config = dict(
    dataset='photos of plants, animals and fungi (iNaturalist)',
    encoder_arch='mobilenet_v1',
    encoder_norm='batchnorm',
    encoder_activation='leaky_relu',
    fusion='prefix',
    fusion_encoder_width=256,
    fusion_encoder_activation='gelu',
    residual_init='zero_last',
    optimizer='soap',
    adamw_lr_other_params=0.0028,
    batch_size=384,
    final_lr_fraction=0.1,
)
Rows from block 2 of the fusion encoder, named by matrix and row number. Rows with one number belong to one neuron. Each number is 500 + 40 x the weight over its row's rms, rounded and kept within 0 to 999. All counts start at 0. Numbers have three digits each. After the name is the row's rms in percent of the matrix's.
# fc1: MLP up (fusion_encoder.blocks.2.mlp.fc1.weight, 1536x256), inputs 0-255
# fc2: MLP down (fusion_encoder.blocks.2.mlp.fc2.weight, 256x1536, transposed), outputs 0-255
fc1.1501 102:513478454446547525554539492490485519491475583498490516494503537506426572416551486459464472387531551537521469470432473456499460434564509515484549484534527477554520448479498494483484476504470603544461512515541465511438529550494537473424510448501469514551538550545463472481531519545454514469499475517510506467457454475592518503529537526457457496487467543395495514510514538462505485556483513449587478475524502449503505446501479496516523553569526469540510502532501453517481527522498525464496579477549576516530520538507476522502497498515517532467532459539520545513595423503427511499466531563506482495508556562429460445460518445500519528504543541506383470526492529512464525433574568475547427498464473552484539457531542541491536452529360527533539503431496568512463515514542483
fc2.1501 100:525483548608491514453462527515496482436511512537524478515488604520463493605548438454500517487539495502456490546511473569566440505448453498509445439520444523437550556475540523471513434474445440513532500535525496482488489486502453588545470466471523514557437494528536609494464458510563515489542443460481470517492465512506462440529434464553563511535544543520560507557523454506538495541546463544409463554479513558464459542432472470531499511566501552495451590451474475497532497471479465535491562514486507517549485522534552474489459569472506472518477495477487529543556473488533512509488510461514513494513562559519567552519511588536529464540516583469593512534525487512525537521479499504453509495516515503483534560464457445465432459508490529550496526481527369469497520509493582
fc1.1502 090:443443464497578526442513461488535463529524524484489509511428539485447463489480511509500473503544420491458469507523455489431503501510528475532454594482472505553509453518576536522504409468507575421479447529522521484439526541491558472441434522496495488576481451547507466519435444469503487469490480475493437493493491449471488530505629508562501483498465476480514526528479433505546548520548550437550471502503565477533519534439476521556448542550520526526557496443567489537505581522488478502484543407534490544491577552574486526466508419596491546516408504535536542508507441449474451535541490504509479454495446557482429487540495530490563506505543529507540521556502507470569504465504531465525591488442484475456502546466487583553498480481461504437523467454454490527510482479505569
fc2.1502 073:460395488556549603490479499488672496475550520490551510433514499476491517518600525502489471487578482559502500492561539498549492497439490536490459547491503479501545496480457464484528528453476586558512556506466453563462503493447520559431437472545521475451479469434505506489476466488523459493497457521569500505493465522504483492541453508480544458421513577415482440503477407554513483592528570449530509495476444529532475510467479507535496458509530511533576492475460572477499490555495499469511499540516491506522515478524449504520469529518487513472534476511501505600514553472508495509462459498507462554449537610515504439490474460502521534472481466544609511494460488513485432533460414483474531426510544482468472504452455500530492501467475569526497514479503557480547552460437551
fc1.1503 097:470482536486461494497460451541532469534520566516447478502546435525506577457484480493520475441498469469468576456498481481484545512473524507472470477488539514500450452522495567534522474538438434485534470459485508525499520554544482512554539493471486517491518522498485474443577496521494557565535567502506486450453475567564566517495556466558449459474479464470453534473509469456487483470509517475504467519413559506478523423533501557549513531525456510532530476497537416517571585486403532500411453435561501487446463517515526460433458565513488532556438446549547461503557396497493446539491483514562519503528556532547471516478486426481535539565503600552490474546485487425537531474495495474585482441520516566598469539539486430482511453472491479564524468469499493535497484529521580
fc2.1503 086:478484471519523558510472515506547502470483461517531471508470532412484477489550429546512556468488474473414531471514505553488499430517515564548445524467470514574474505465493514566444471491510473556518571506500395486546460507474471547478465513569522476441422460397530507460493435537501488548424474482461484463471461388485482499502528437531531557416477487448424430480464397509511465565547526538522437447486447509544493555467554523497527471451423461486485540478486508547517507546557495568508480552495446533485582507552486481532509517535501513552556461478456462443478496505495568509501516487479469526480521564591469495473494508467507573603491462505576495485455534495529459530501454493464520510441520492529510475465536510532557469517516486506549452519523453403444485511463524
fc1.1504 104:493448501467464524484563484516452543462484458455440486500634503515453490405499507440542533429560456494535478455500464451497523441553504496474495533465504529456581510513445484481474537549492515529483545527492550512540485485532504509515598467486525496469500403537499523520470519535510465526425442485555521542495522489530491420521438502478478527448532559489596523434542462524578561566569506540505455408492474474582525471529515522479497489531476521473530549517418408516511555472509476506549517472536455444533444467479492569526526500528489443523472443495465504546473501448515446557540484540429443476444565559539531506503497495477554508500590512524501455556473508538567508485457513437486484598472518473476515482480460425563511551441483539439478529532520471496498519540478507
fc2.1504 120:518559467451462440493500527519445520517437543455474481477557521540459554458597515531486492591555510407412586471521485435543518511555467527449497503484494467463563498484562463487541518508476499568518509485521419601537481432487502478493487573533545532511489516435515483502479531467561498499482435515531475461505476547500489552499483475475511431552402453532503528492547413471473480473524550488572530504470558550513541498376494492486517498449538500443430508474485522490462491439554480545494488473487501464468572506522493513511481501489456500502497553475496539504454442501475571502479495506536501494499501570489518493485593505587553462508560491457478505487479470514486578476472513472498570547514494584479539570470527511546458595480411508562536493566470485549566520453511500
fc1.1505 097:508528487509517531542513568510457451478517468521464486466541569479507481516458486564525481478496447528543471548486448474441539511520556472561508443498468500508476523543533495497424479406485490537517428490470487502399510500395473542508502490502438473584539454508491468528459491507483517505528421568442456504478453503451478521492563463413537544589526493492564447524499478501472497484519470489468463501518553500466491526504457559491470606528489489506573541538483510464503536491465505601562519554510401433467528476477504489453509482540511487502447522472509517534513530510570549478487458480594556503571469517515455504533448533485501505539530545469569476535532516499569550522557451503500504494525548512417472466575532525492446414438445533504538389545566508515473498512598539
fc2.1505 097:484505485411462567432515556560566506521581486464456468519485525555512527540565539467443549487503478460459499495516516461551550399533505538565452542503485489441466492505526432470455515472472505549443596543451450495445546362494496438499526493455564492494522459455490461475507475527461422469506488491522513444515542518559537472542537541475449482485521468484479492501521456482532493489604502472506505484471516448578523477498491435512450443482444419448491513470578515490466529464572430448490499463543488554502461491576466467529524539469505519539540492472461543582530478496460513496520516526555484462511534493461571482539497479507595452483451566491479486491509544532500507564486387492515433525513516469529497495458489466561459486505514493596528481537444505525471453495502435
fc1.1506 093:434497461462497439468456571526535524542599571510377488498512443471453507488524549501467507449509444469500583501520424481533500478531459476489489401473496536512491523512488567466451459482517562553491515522576477549488505512569423474513467484497482466445526535553458523470456494517512443499541486491530519531473477515486476537533552533546504499467475511566433483485493483478553520500526471525570520389450480487491513458465487505492463496594557520523403489421505518541613529487513479430507511444493489486454454397526532503533513475461450459461517493516477506558485532493467460518490494582512477470484501412523409507491503434422495520541485467505486545484502477443529539467502498485505480518518523525556490604480500520530470476444521440521451568535461507501518382554507514
fc2.1506 071:485525497531545594519445481456598518488489492491547550519463549506467577519527463491547567486543497516486495443496558536542472499484469513495518462465497502524502457526466493490515496585553535546474478525473392500523485476451477588536491536580537485534407430457576502475457440468570525457475535461504470549479500532532432513489479512464493483519473474490424494463465446577489453603485500468525473441484544521495503519459458498438491549583457513538527528513478458460533498499504461525452531533484566558463476500473447482468532460490546465548517514541464506504500540478567505430457467486503464478517521574489467514474450553462588485484529481494543501559468493490508480552534470471550619524552539503442539553532475549464550499503562490427542470502464595554525548453546577
fc1.1507 104:489443487468498523499537502483530524551523494524404511469537533489487477551529529508483441518500563435503499522454561517491476507526465517496445553410444559460523505495511490510526538632460547519463579507453563498454483487447547471486513498503502478442466550548523474537442466482467617448438471517485419496501511448493517515464509500516445474519475528563618506418471480478489520565523528477499548511513543533522438552503500473470469414487528473503549522542443482560508533508477483557449469520550551463381490459553560520529599533565515475515486536527474448559424538547408522547507524560564537441445530546491524495544500470541502588499537566484521461490552533475548512517573460505497506427530520491513523563494484530520517512492530463473496543482523454538506511486497486
fc2.1507 086:471461435487533534472528487532515518479555542387482481441483521518565565521575542534495497528524513501417561473552517473462464527517486489520383511491448480520586498462435566537498538442424498468452480499494495512533493556476491544512459499576553537414532493422583536491477568478481476524457519494506555517590485500518519575504484508500536450545531458446448477548500404522574563559515543530513456519437513492451492465440476456538539474481529506399511489494501496455566496539542509451526500484597500525456550478603457544510526510533470535506429467507480532445512492514435474475513491542549493515486472515513530543422539464504485522433482541491567544581461498516472503535526455492495490463505446495473492425512499507512560537511513501464488517487510582491437503490505566
fc1.1508 102:461503588523447552475545534522410540468480463538420443541497527528496531539533460472466514485476544485466499532539504560532442545456449520467545483473465537476518469448423540516518465455569529534575518475498546476473493512506579525565470413512473379486517534447486452453504513538494501474494534481475529459550532491480454468474484485471489471435544454515429518495520484565487481501542484481566492534498530515525506400474522465566443472465483520503501480463519478519435567541504528504484470478553533503507512440387586569522537513508500480476517484550473526564491500572518505555497469502495407507432482522451478566465471430509548517498582471512528525473520459499427496511417516479557471426475428507554462494585512418476426441499493492498552521530458520491495501554453531
fc2.1508 099:462460482537537495489480442441562489509485495538521592480457503524484574490457518498485498499516463455495529508476572537527537521570524520514557496445519489547526467488564525476539560538459437510493609481494447518427478436418490495510466518453470452502509509539466519474482512433499554457537445516463503548460440525545564546553563500386482533495535524511490555531523454464506527519480532419453544442491504495534500501519498479449492468483569547475499520430551467484487496464478492493454456526442476518570471491550488533518486525505597483518443483495437508533481550439466435437509522492515514462519569459511540515483409502483516472519501536448517523605531485538506546473424415449556575497500516565463454524442464510552526587467524510492492479457451444521548566537508403
fc1.1509 096:474426502491518540492535465521514472559518534474418528471520524522489500439424458462460425549477490516527481471528486525453517524560453475521490509512534544525476459502528418504496479497555455554430534518426486497401519519513441495537462486532543434508515503557464524415572497462497520565504508491517405443536515543475465474541472518528547496474493525474490498490562524497476493494609549489451447521472501506476546474600453507501479471498505511524466463472497584542458515529485557518472463506492481436516469513515540489451591487480476501547531456513492497559488499512502447548461578379535498582548521495520517540484533587529517504501521544476557480535503499521473434504493437548476474512455420453539534575526494580536533434508602533498473492476571461536433450490530599
fc2.1509 111:502466503529504489520532522482458543434478509470502504529535537507542552573589449491550476445523529495546486439582534522494447510556563502474437550427561465536514554544464536480555485477485582572452470559515426546515544504492491497472515592464456500498506516499500576456590469519505489490509575467464503464506492526467473479468496485519476592486482465466438479501500435476509499488507577449428508478446515539452492553476488467539504488538496459530542444509487488452548489520498388516491479495558498385437500498497493594479574503448455540436493423448542498561589492529536571527553522515495520480524447547501448593525507501509461578485512446506564510528513532533463551513519517534491551462554487517522482479545517465503492589518471490511494580524474500541529535522536461
fc1.1510 099:529460498526483494554540511547541499557534570511475478423484448501434504526483537496514460530538506498523512523586620564528455471500513479599505540539569546553496542540447481493410534527489495533494515570538489410458505512466498497553575483439477461532429458491517518473414461449549582433466473560484574464557517475511472551519493532502515525557511579492513525482497522484532459538570495585484533435500470518451451489497513513539493503507494449435542490488512547464558540471532433493481504542463481489462543512485477579464524531534523553418527455438463453514456553524458489488457528461506505567543476521545435481502501474437601549490505512543506533485490497531468480429450459487502517502456518423502508543575489517548456490470536558513513521450532534555495439437506534
fc2.1510 088:521483494534530544504484444545582524458453513392487493521406474542517535535548481467435455505541457496451476522505530443509460434500507509476421551484461448478532495456414532525511588563430525502459530459530419505513479449479435494490499451505520489533542443502519499477476506477484514495540488509467519484559517606465495452497451509557528442544504537500530464520513499497490500508519540497529509508513482430468556494475525531519522528479555478494474497449557495552493510474528432440508494475617465526535474523546470475531530519466559480540434520440374594510502513467466508515491520425478494469462511571491527492431525542459597491516545521445508484493562468540508505567491424437445506480483464385484474508521453471532479439472524476489523568502486569514476569478580539
fc1.1511 098:455460427471501523468548542543465425472483497477450518479501479482568535471580480483567492529478463493473525488462530453431462496483473458542594420470528453549544496513459474472508513504518631516389577529553544550501486521490512519500484487502454506464460551464441454514492494480538521453422475533531451560521492508506501498492470564549448490439540511502553445520470515423480438557493553456474444498467521479561482538603461530466477527479433495491483523501505504596537533488502516564500426497539505474504535565439520438471538464539481578451578539491486472478505557444539425496462525468489498478550444550561533488516522472487473497477486524501473518471415445482404433487432478468472489516548474503520508507467531428583494483472506474440499483476455450480449523492504510
fc2.1511 130:549432548531490475466513437472531521471539545471502494521533381494492530572472473459400498497461534527492505476431482477450427519559471547500588513489509530475497509513449420454423569482488481524458499503541443510495499415541541468547505498500502519532484486453462538527522459517475550481491422519471465476480457504474488484436508472536471540552491464590452528525467465535514507505538528435494551519518491432522498464438480470532546481528498467566485510651476540473474500497500529526455440468508533455464478493445515546502497521455573455482538574589571468571559538495543483531479550523472500527496488461502515477524458499519547529480531564473573431497519419516459480515493469503522439471521498543467459487482526453569438470468550453582478522487436557413471438472470499
fc1.1512 110:469468480456482501456482469529557518514556538499497496468466479521531479566512493450530540459458517401484503447466517546512450506554512522543487456494511530516559513488523569480497425540516475483495435432475474515515459505457494511472503452535512575525562510447483571503495560552505583537493533474525487500604514474470546446449470468504472551523472492485451509532429499374477539538498468440562488465448388480495518545542509512484486488463524482508519516548499464515500492469466436608532515465496542421507503475488565470460513385556540524546497470437462505502528508510438546485479474526469431473539504526470493515550509520543478597464448531519456482419502483469521501460581487532546455493521490530550516559512485566529532471532566369461526531532497491516465520466467598
fc2.1512 102:453467485505488440497517532445497492471618520461526552478511477447486598536545545459470468469458497442518557446473475527487556536504548501502585505505501486407500489496542455493439559487536458506529446458556542553459532448480480509432520485541545448475489559521529472431469467507540469525513431536452528490516517555522516523501525516418512470450478467557479483493480456561550514499474419518475519531550497501488518486419494492504451549550483461504423468446470450524500516504511580503489410550530459462504510548459501522576571475532492433473486579590582502556475538485615535521482518518540512483466474502445477473480471426458583451494544541484589505538537502474551476512499523504553525501481514475519455542495536488514526492517421542457541476486522555424487531552516432