{
  "model": "model that answers yes/no questions on an image's attributes",
  "dataset": "photos of plants, animals and fungi (iNaturalist)",
  "train_examples": 38949,
  "image_size": 64,
  "crop_scale_min": 1,
  "horizontal_flip": true,
  "translate": 0.12,
  "color_jitter": 0.1,
  "questions_per_image": 8,
  "encoder_arch": "mobilenet_v1",
  "encoder_norm": "batchnorm",
  "encoder_activation": "leaky_relu",
  "encoder_depths": [4, 7, 7],
  "encoder_kernel_size": 3,
  "encoder_stem": "single",
  "encoder_widths": [64, 112, 192],
  "fusion": "prefix",
  "fusion_encoder_width": 256,
  "fusion_encoder_layers": 6,
  "fusion_encoder_norm": "rmsnorm",
  "fusion_encoder_norm_position": "pre",
  "fusion_encoder_activation": "gelu",
  "fusion_encoder_mlp_ratio": 6,
  "fusion_encoder_head_dim": 64,
  "fusion_encoder_fused_qkv": true,
  "fusion_encoder_bias": "none",
  "fusion_encoder_qk_norm": false,
  "fusion_encoder_layer_scale_init": 0.1,
  "fusion_encoder_parallel_block": false,
  "fusion_encoder_inner_norm": false,
  "fusion_encoder_positions": "rope",
  "fusion_encoder_connector": "linear",
  "init": "kaiming_normal",
  "residual_init": "zero_last",
  "optimizer": "soap",
  "beta2": 0.99,
  "lr": 0.0017,
  "beta1": 0.95,
  "shampoo_beta": 0.99,
  "eps": 1e-08,
  "precondition_frequency": 50,
  "max_precond_dim": 1024,
  "one_sided": false,
  "adamw_lr_other_params": 0.0028,
  "steps": 6100,
  "batch_size": 384,
  "epochs": 60.1,
  "lr_schedule": "linear",
  "final_lr_fraction": 0.1,
  "warmup_steps": 300,
  "weight_decay": 0.1,
  "adamw_weight_decay_other_params": 0
}
Rows from block 3 of the fusion encoder, named by matrix and row number. Rows with one number belong to one attention dimension. Each number is 128 + 32 x the weight over the matrix's rms, rounded and kept within 0 to 255. All counts start at 0.
# q: attention query, key and value (stacked) (fusion_encoder.blocks.3.attn.qkv.weight, 768x256, the q third), inputs 0-127
# k: attention query, key and value (stacked) (fusion_encoder.blocks.3.attn.qkv.weight, 768x256, the k third), inputs 0-127
q.60 [ 88  59 162 143 144 107 141 127 147  96 120 120 137 142 118 152 123 110 112 135 188 153 122 107 129 123 153 105  91 157 119  65 169 143 119 138 118 147  95 128 140 121 134 143 127 123 131 192  70  93 128 122 124  60 106  88 236 117  73 125 148 158  91  72 197 173 179 120 129 115 113 112 116  87 115 184 135 166 127 111  99 166 167 123 156 103 108 141 136 125 119 133  82 167 105 137 114  78 118 109 169 143 111 172 211 117 100 139 144  92 123 207 100 147 141 152  75 119 151 117  72  81 143 128 102 113 169 125]
k.60 [132 141 101  85  91 114 156 170 137 170  89 156 106 100 138 117 140  78  80 136 133 121 160 131 161  70 155 159 108 160  85 164 105 124 122 141 131 109 106 133 104  96 102 109  94 131 106 117 175 135  76 116 113 113 195 101 109 152 157 167  89 119 121 146  89  91 110 175 127 146 104 181  73 121 211 188 117  77 142  97 106 111 155  81  57 125 104 140 113  96 141  89 143 148  94 157 136 115 126 113 135 121  96  93 178 150 195 144 146 146 163 169 155  56 141 113 113 150  94 157 141 137 109  84 142  89 148 130]
q.61 [132  95 117 168 129 173 154 125 124 170 148 126 167  89 203 155 116 106 114  78 153 173 124 159 106 128 102 141 179 112 132 110 157 127 136  96 100 172 109 184 122 156 116  86 172 113 151 107  98 134 133 118 133 120 117 129  96  70 105  85 115 142  95 154 135  98 127 150  47 145 110  95 117  65 164 134 128 156  97 136 139  60 103 137 152 130 172 157 162 143 137 117 180  73 134 127 137  98 129 142 166  86  52 135  76 139  99 116 121  64 103 112 121 100 196  92 161 102 125 171 151 158 145 149 140 156 214 137]
k.61 [139 137 192 107 171 107 121 143 156 147 166 116 126  42 111 147  95  49  86 150  76 126 188 131  88 138 108 221 101 128 111 134 104 187 126  49 119  83 158 143 173 125 101  75 147  94 141 153 175  80 108  99 126 153 101 150 130 120 110  67  93 148 153 138  79 134 112 151 114 177 170  88 130 113 133 123 129 103 136 168 111 102 142 107 133 163 174 162 115 140 163 133  99 171 119 138 133 118 138 138 122 125 131 122 149 119 167  99 183 128 192 160  66  74 115 105  88 181 165  85 146 209 151 120 134  77 146 137]
q.62 [127 145 184 124 129 158 144 140 110 124 110 149 152 185 120  80 131 129  92 140 171 105  94 146 124 135 169 102 106 109  91 161 146 100 129 150 139 141 139 118 103 143 148 149  94 101 194 140  82 115 114 158 134 101 187 174 162 108 141 200 150 139  73 123 148 155  78 190 143 189 154 102 133 144  90 101 112 131 109 138 136 140 104  93 115 129 101 181 116 134 156 179 120 143 150 123  93 133 109 110 147 139 120 154 123 104 131 152 136 174 117 207 123 149 124 120 140  93 110 146 130 135 138 122  97 156 103 126]
k.62 [152  84 160 142 111 120 149  99 146 103 126 126 106  89 123 130 150 107 205 121  88 120 169 118 139 112 164 122 169 133 154 212 150 181 138 116 136 135 176 117 113 133 109 149 173 152  82 120  99 185 117 118 143 145 163 120 160 112 180 174 184  99 127 174  53 129 122 177 118 148 118 130 129 176 115 127 141 175 119 105 167 111 116 148 198 137 179 128  80 171  91  85  36 107 132 112 159 143  92 176 108 107 167 149 113 170 142  40 112 122 180 182 176 121 103 133 110 175 152 161 119  90 135  82 126 148  85 118]
q.63 [149 118 130 122  96 127  87  95 129 135 167 117  98 175 136 161 102 168 142 167 163 117 101 156 127 143  76 132 117 124 125 164  87 113  71 124 143  95 158 100 126  95  90 119 143 114 100 169  77 104 127 101 145 158 166 134 144 127 136 139 140 189 141  78 147  98 139  98 140 170 156 146 163 125  98 113  71 105 142  93 127 131 137 190 140 149  91 146 156 101 144 138 105 110 137 100  88 149 198 146 167  46 149 160 200 141  75 142 141  85 110 167 155  77 133 193 151  69 136 171 126  87  77 181 143 139 167 139]
k.63 [135 151 123 175 159 149 158 117 126 109 138 133  69 115  86 114 134 147 119 125 123  92 159 111 120 114 116  93 159 145  85 105 107 131  94 152 115 129 103 108 160  74 102 116 122 160 179  82 138 122 157  99 111 107 164 185  96 173 194 113 132 174 109 151 116  85 110 119 217 138 149 180  98 105 139 147 151 139  88 142 160 145 109 148 120 145 139 152 120 170  89 132 108  79 137 124 148 189 105 128 120 133  72 138  58 153 111 138  93  93  79 119  87 173 105  73 154 122 128 157 134 158 107 111  79 175 168 165]
q.64 [ 72 168  77 107 136 120 141 144 134 153 144 150 130  58 142 153 147 109 116 193  78 112 169  79  94 131 145 161 127 158 111  87  72  94  62 134 141 115 142 142 185 115 117 149 110  82 108 135 131 167  26 103 164 148 130 150 143 115 136 119 110 130 114 116 109 121 154  90 148 142 129 161 121 131  73  89 115  96  88 149 115 148 109 125  70 156  97 140 102 129 124 147  92 149 148 101  61 135 165 134 141  98 117 174 116 135  65 104 106 156 156  60 148 137 135 136 164 105 128 105 145 164  94 135 146 118 183 110]
k.64 [145  90 180  99 128 111 106 108  92 150 129 145 106 165 109 111 132 137  85 117 111 129 110 119  89  82  99  85 145 117 158  47  99 104  94 148 138  92 156 162 141 196 135 112 185 156  97 130 172 135 151 162 134 135 107 141  85  99 123 125 125 171 146 125 115 142 130 103 124 135 120  40 149 124 124 130 118 168  73 148 168  77 115 146 129  73 136 124 174 118 188 138 147 104 103 160 160 165 139 139 133 134 108 166 133 136  88 127 124 144 132 161  66 106 115  98 177 124 108 162  84 125  89 164 121 159 147 129]
q.65 [ 98 129 119 138 124  95  95 157  95 159 162 119 138 140 201 146 147 148 177 104 119 131 137 139 110 130 155 121 109 127 116 148 131 153  96 115 161 114 133 126 133 125 157 125 135 179 118 141 131 172 105  81 115 116  77 100  76 130 124 178 104 176  72 105 134  92  99 120 106 123 151 135 147 126 166 182  78 131 109 109 136  91  97 120 112  99 154 150  85 160 166  95 132  90 119 162 107  94 123 131 103 134 164 179 145 183 177 141 168 152 141 144  89 119 144 132 111 144 130 122 190 118 113 117 130 145 128 152]
k.65 [169 102 124 103 129 119 111 146 133 114 148 164 145  91 107 115 103 143 130 105 149 115 137 136 125  80 150 131 145 105 121  98 111 123 114  92 175 141 131 128 105 146 114  95 133 156 126  72 120 113  87 112  83 111 120 120 104 159 164  97 195 173 104 112 111  85 110 132 167 114 116 125  80 162 128 103 136  87 140 141 111 220 140 132 160 169 156 111  70 152 132 120  93 119 112 172 149 132 182 111 154  81 120  96 184 106 138 161 110 128 139 155  84 135 146 132 158 124 135 168 102 160 118  99 119 173 145 132]
q.66 [148 104 149 144 110 142 109 105  75 170 148 119 125 130 141 123 163  99  96 144 146 127 136 143 130  92 103 127 162 153 162  77 135 109 126  66 124 115  98 137 128 156 179 103 110 135 119  89 129 127 117  90  95 162 138  98 123  88 137 134 163 102 153 121 134 150 109 113  80 187  99  97 108 170 135 146 119 110 221 117 108  91  95 167 113 143 181 103 110 120  99 186 116 151 142 115 118 111 152 100 126 113 113  88 157 137 151 106 115 117 127 120 180 154 164 142 136 112  94 147 113 123 128 139 129 142 125 144]
k.66 [131 129 132  66 183 122 109 143 147 112  88 126 107 143 116 136 138 131 142 155 123 132 163 122 187 110  73 167 165 149 127  96 156  95  90 153 135 150 127 155 114 112  94 134 108  73 113 134  93 123 100 138  77 152 153 130 157 126 101 120 130 127 138 134 112 144 209 156 105 114 123  96 104 102 141  83 160 150  96 117 157 161 131  88 190 122 169 140 151 107  68 171 150 121 117 135 129 103 147 162 112 110  96 101 134 197 133 126 139 119 108 127 160  64  86 131 157 122 102 119 145 125 105  87 157 137 117 166]
q.67 [123 163 152  77 161  95  58 145 148 126 127 145 161 154 199 115 129 117 162 184 128 106 117 168 129 117 136 105 168  86  84 111 130 147  95 138 131 100 110 123  82 155 176 150 152 139 143  52 104  83 100 120 142 123 161 109 164 161 150 112 137 112  88 176 169 137 117 119  67 124 141 138 100 122 122 154 104 128 106  76 143 129 130 208 155 118 146 105 123 171 116  86 144 136 168 183 122 180 150 139  65 153 120  96 105 169 114 180 137  61 111  96 182 136  96 106  94 102  78 205 124 188 127 167 204 114 109 105]
k.67 [137 145 166 124 158 159 147 102 189 131 187  98 179 109 121 134 120 136 164 149  82 161  69 114 128 114 106 145 141 151  96 156 123  82 144 145 106  81 127 167 166  69 116 138 120  99 145 171  94 133 124 156 122 107  91 127 156  92 121 131 142 111 113 137 140  84 107 138 121 106 125 101 128  73  86 185 160  89 127 159 114 122 162  99 163  96 142 141 115 114 143 124 131 110 125 115 145  95 111 174 123  82 139 129 105 122 181  96 160 145 108 174 126 112 143 177 120 132  83 173 135  68 116 158 157 108 159 107]
q.68 [ 90  67 128 152 104 108 172 129 105 131 154 104 112 102 160  77 129 153 156 125  85 165 127 145  56 123 163 213 176 137  94 159 159 126  60 132 109 127  79  34 110  98 128 179 176 164  79 120 134  69 119 143 104 161 130 138 145 104 106 161 108 116 107 123 115  98  99 135 102 103  86 133 116 167 152 143 149 163 112  88 135  57 135 172 142  98 174 160 127 141 144 107 141 126 142 124 136 121 112 106 123 152 116 144 103 144  92 127 161 103 166 142 161 134 188 123 119  89 109 149 133 190 125  81  98 131 161 118]
k.68 [126  90 156  76 124 110 150 147 113 139 121 155 156 125 102 116 169 104 131 109 146 104 167  74 139 103 113 131  77 140 138  90  93  94 135 114 136 176 147 125 122  38 129 143 138  56 128 132 195 161  99 110 111 131 137 107 138 119 166 119 103 143 147 144 117  80 140 123 109 160 127 156 147 182  93 121  85 117 142 145 165 142 101 123  87  98 132 136 119  91 107 111  98  77 122 113 156 159  96 136 113 166 125 105 184 117 103 161 147 141 155 122 146 126  87 189 102 148  94 133 143 120 108 159 128 145 154  88]
q.69 [125 143 130 140  52 144  77 158  73 162 152 131 100  67 159 103 162 151 125 148 139  75  67 135 137 109 133 215 109  95 145 145 110 154 130 100 104 108 135 160 214 148 160 171 130 194 126 190 110 189 129 134 117 124 132 171  94 140 101 102  97 119 176 147 124 129 175  95 164 139 166 105 117 112 188  78 166 127 130 118 126 178  87 148 119 132 132  94 105 147 117  88 134 131  95 218 142 114 132 169 112  84 103 120 136  84 134 117 141  87 110 144 118 136 147 107 128 174 130 117 169 124 164 186 117 132 118 151]
k.69 [ 70 118 165 101 149 151 127 144 157 154 131 145 190 167 131  82 172 125 131  93 149 132 182 128 150 118 165  89 120 128 116  79 122 137 126  97 177  98 111 159  95 142 170 102 117 141 113 140 110 150 149 127 141 138 124 176 134 119 204 154 113 168 166 111  82 140 155 133 129 157 118 134 178 117 114 125 102 162 172 123 137 158 170  71 103  75 109 124  98 143 110  89 133 128 132 142 130 108  90 152 126 107 149 167  65 119 139 148 105 119 155 119 105 153 137  81  96 130 161 135  51 142 156 147  93 150 137  92]
q.70 [137 130 124 135  67 136 137 137 131  73 151  90 133 120  41 103 127 118 174 125 126 163  87 112 143 137 124 119 126 132 153 160 204 109 147  96 147 195  56  64 163 162  61 181 156  94  65  91 145 108  70 101 138 125 121 151 129  99 132 120 106 125 123 116 119  88 168 114 170 122  98 105 123 128 127 154 121 119  87  94 142 128  93  86 130 130  70  91 135  85 130 139 105  66  76  80 148  65 143  82 102 147 116 133 136 132 108 127 111  96 104  94 127  95 129 103  93 156 104 167 123 132 103  87 142 142 117 102]
k.70 [121  79 107 147 119  89  87 140 101 160 135  99  75 182 143 148 133 123 139 117 155 103 104  75  94 178 156 153 156 119  94 102 127  78 145 128 160 105 159 120 143 147 160  95 130 140 105 162 134 101  76  93 174 158 120  76 124 142 138 129 168 134 157  61 127 159  87  45 112 151 134 113 137 144 153  87 128 169  99 104 142 176 121 112 164 127  81 129 121 193 176 152 149 142 126 124 120 115 105 155 124 127  87 215 182 131  65 132 118 158  95 113  78 149 130 113 186 166 137 107 173  47 141  94 180 139 140 167]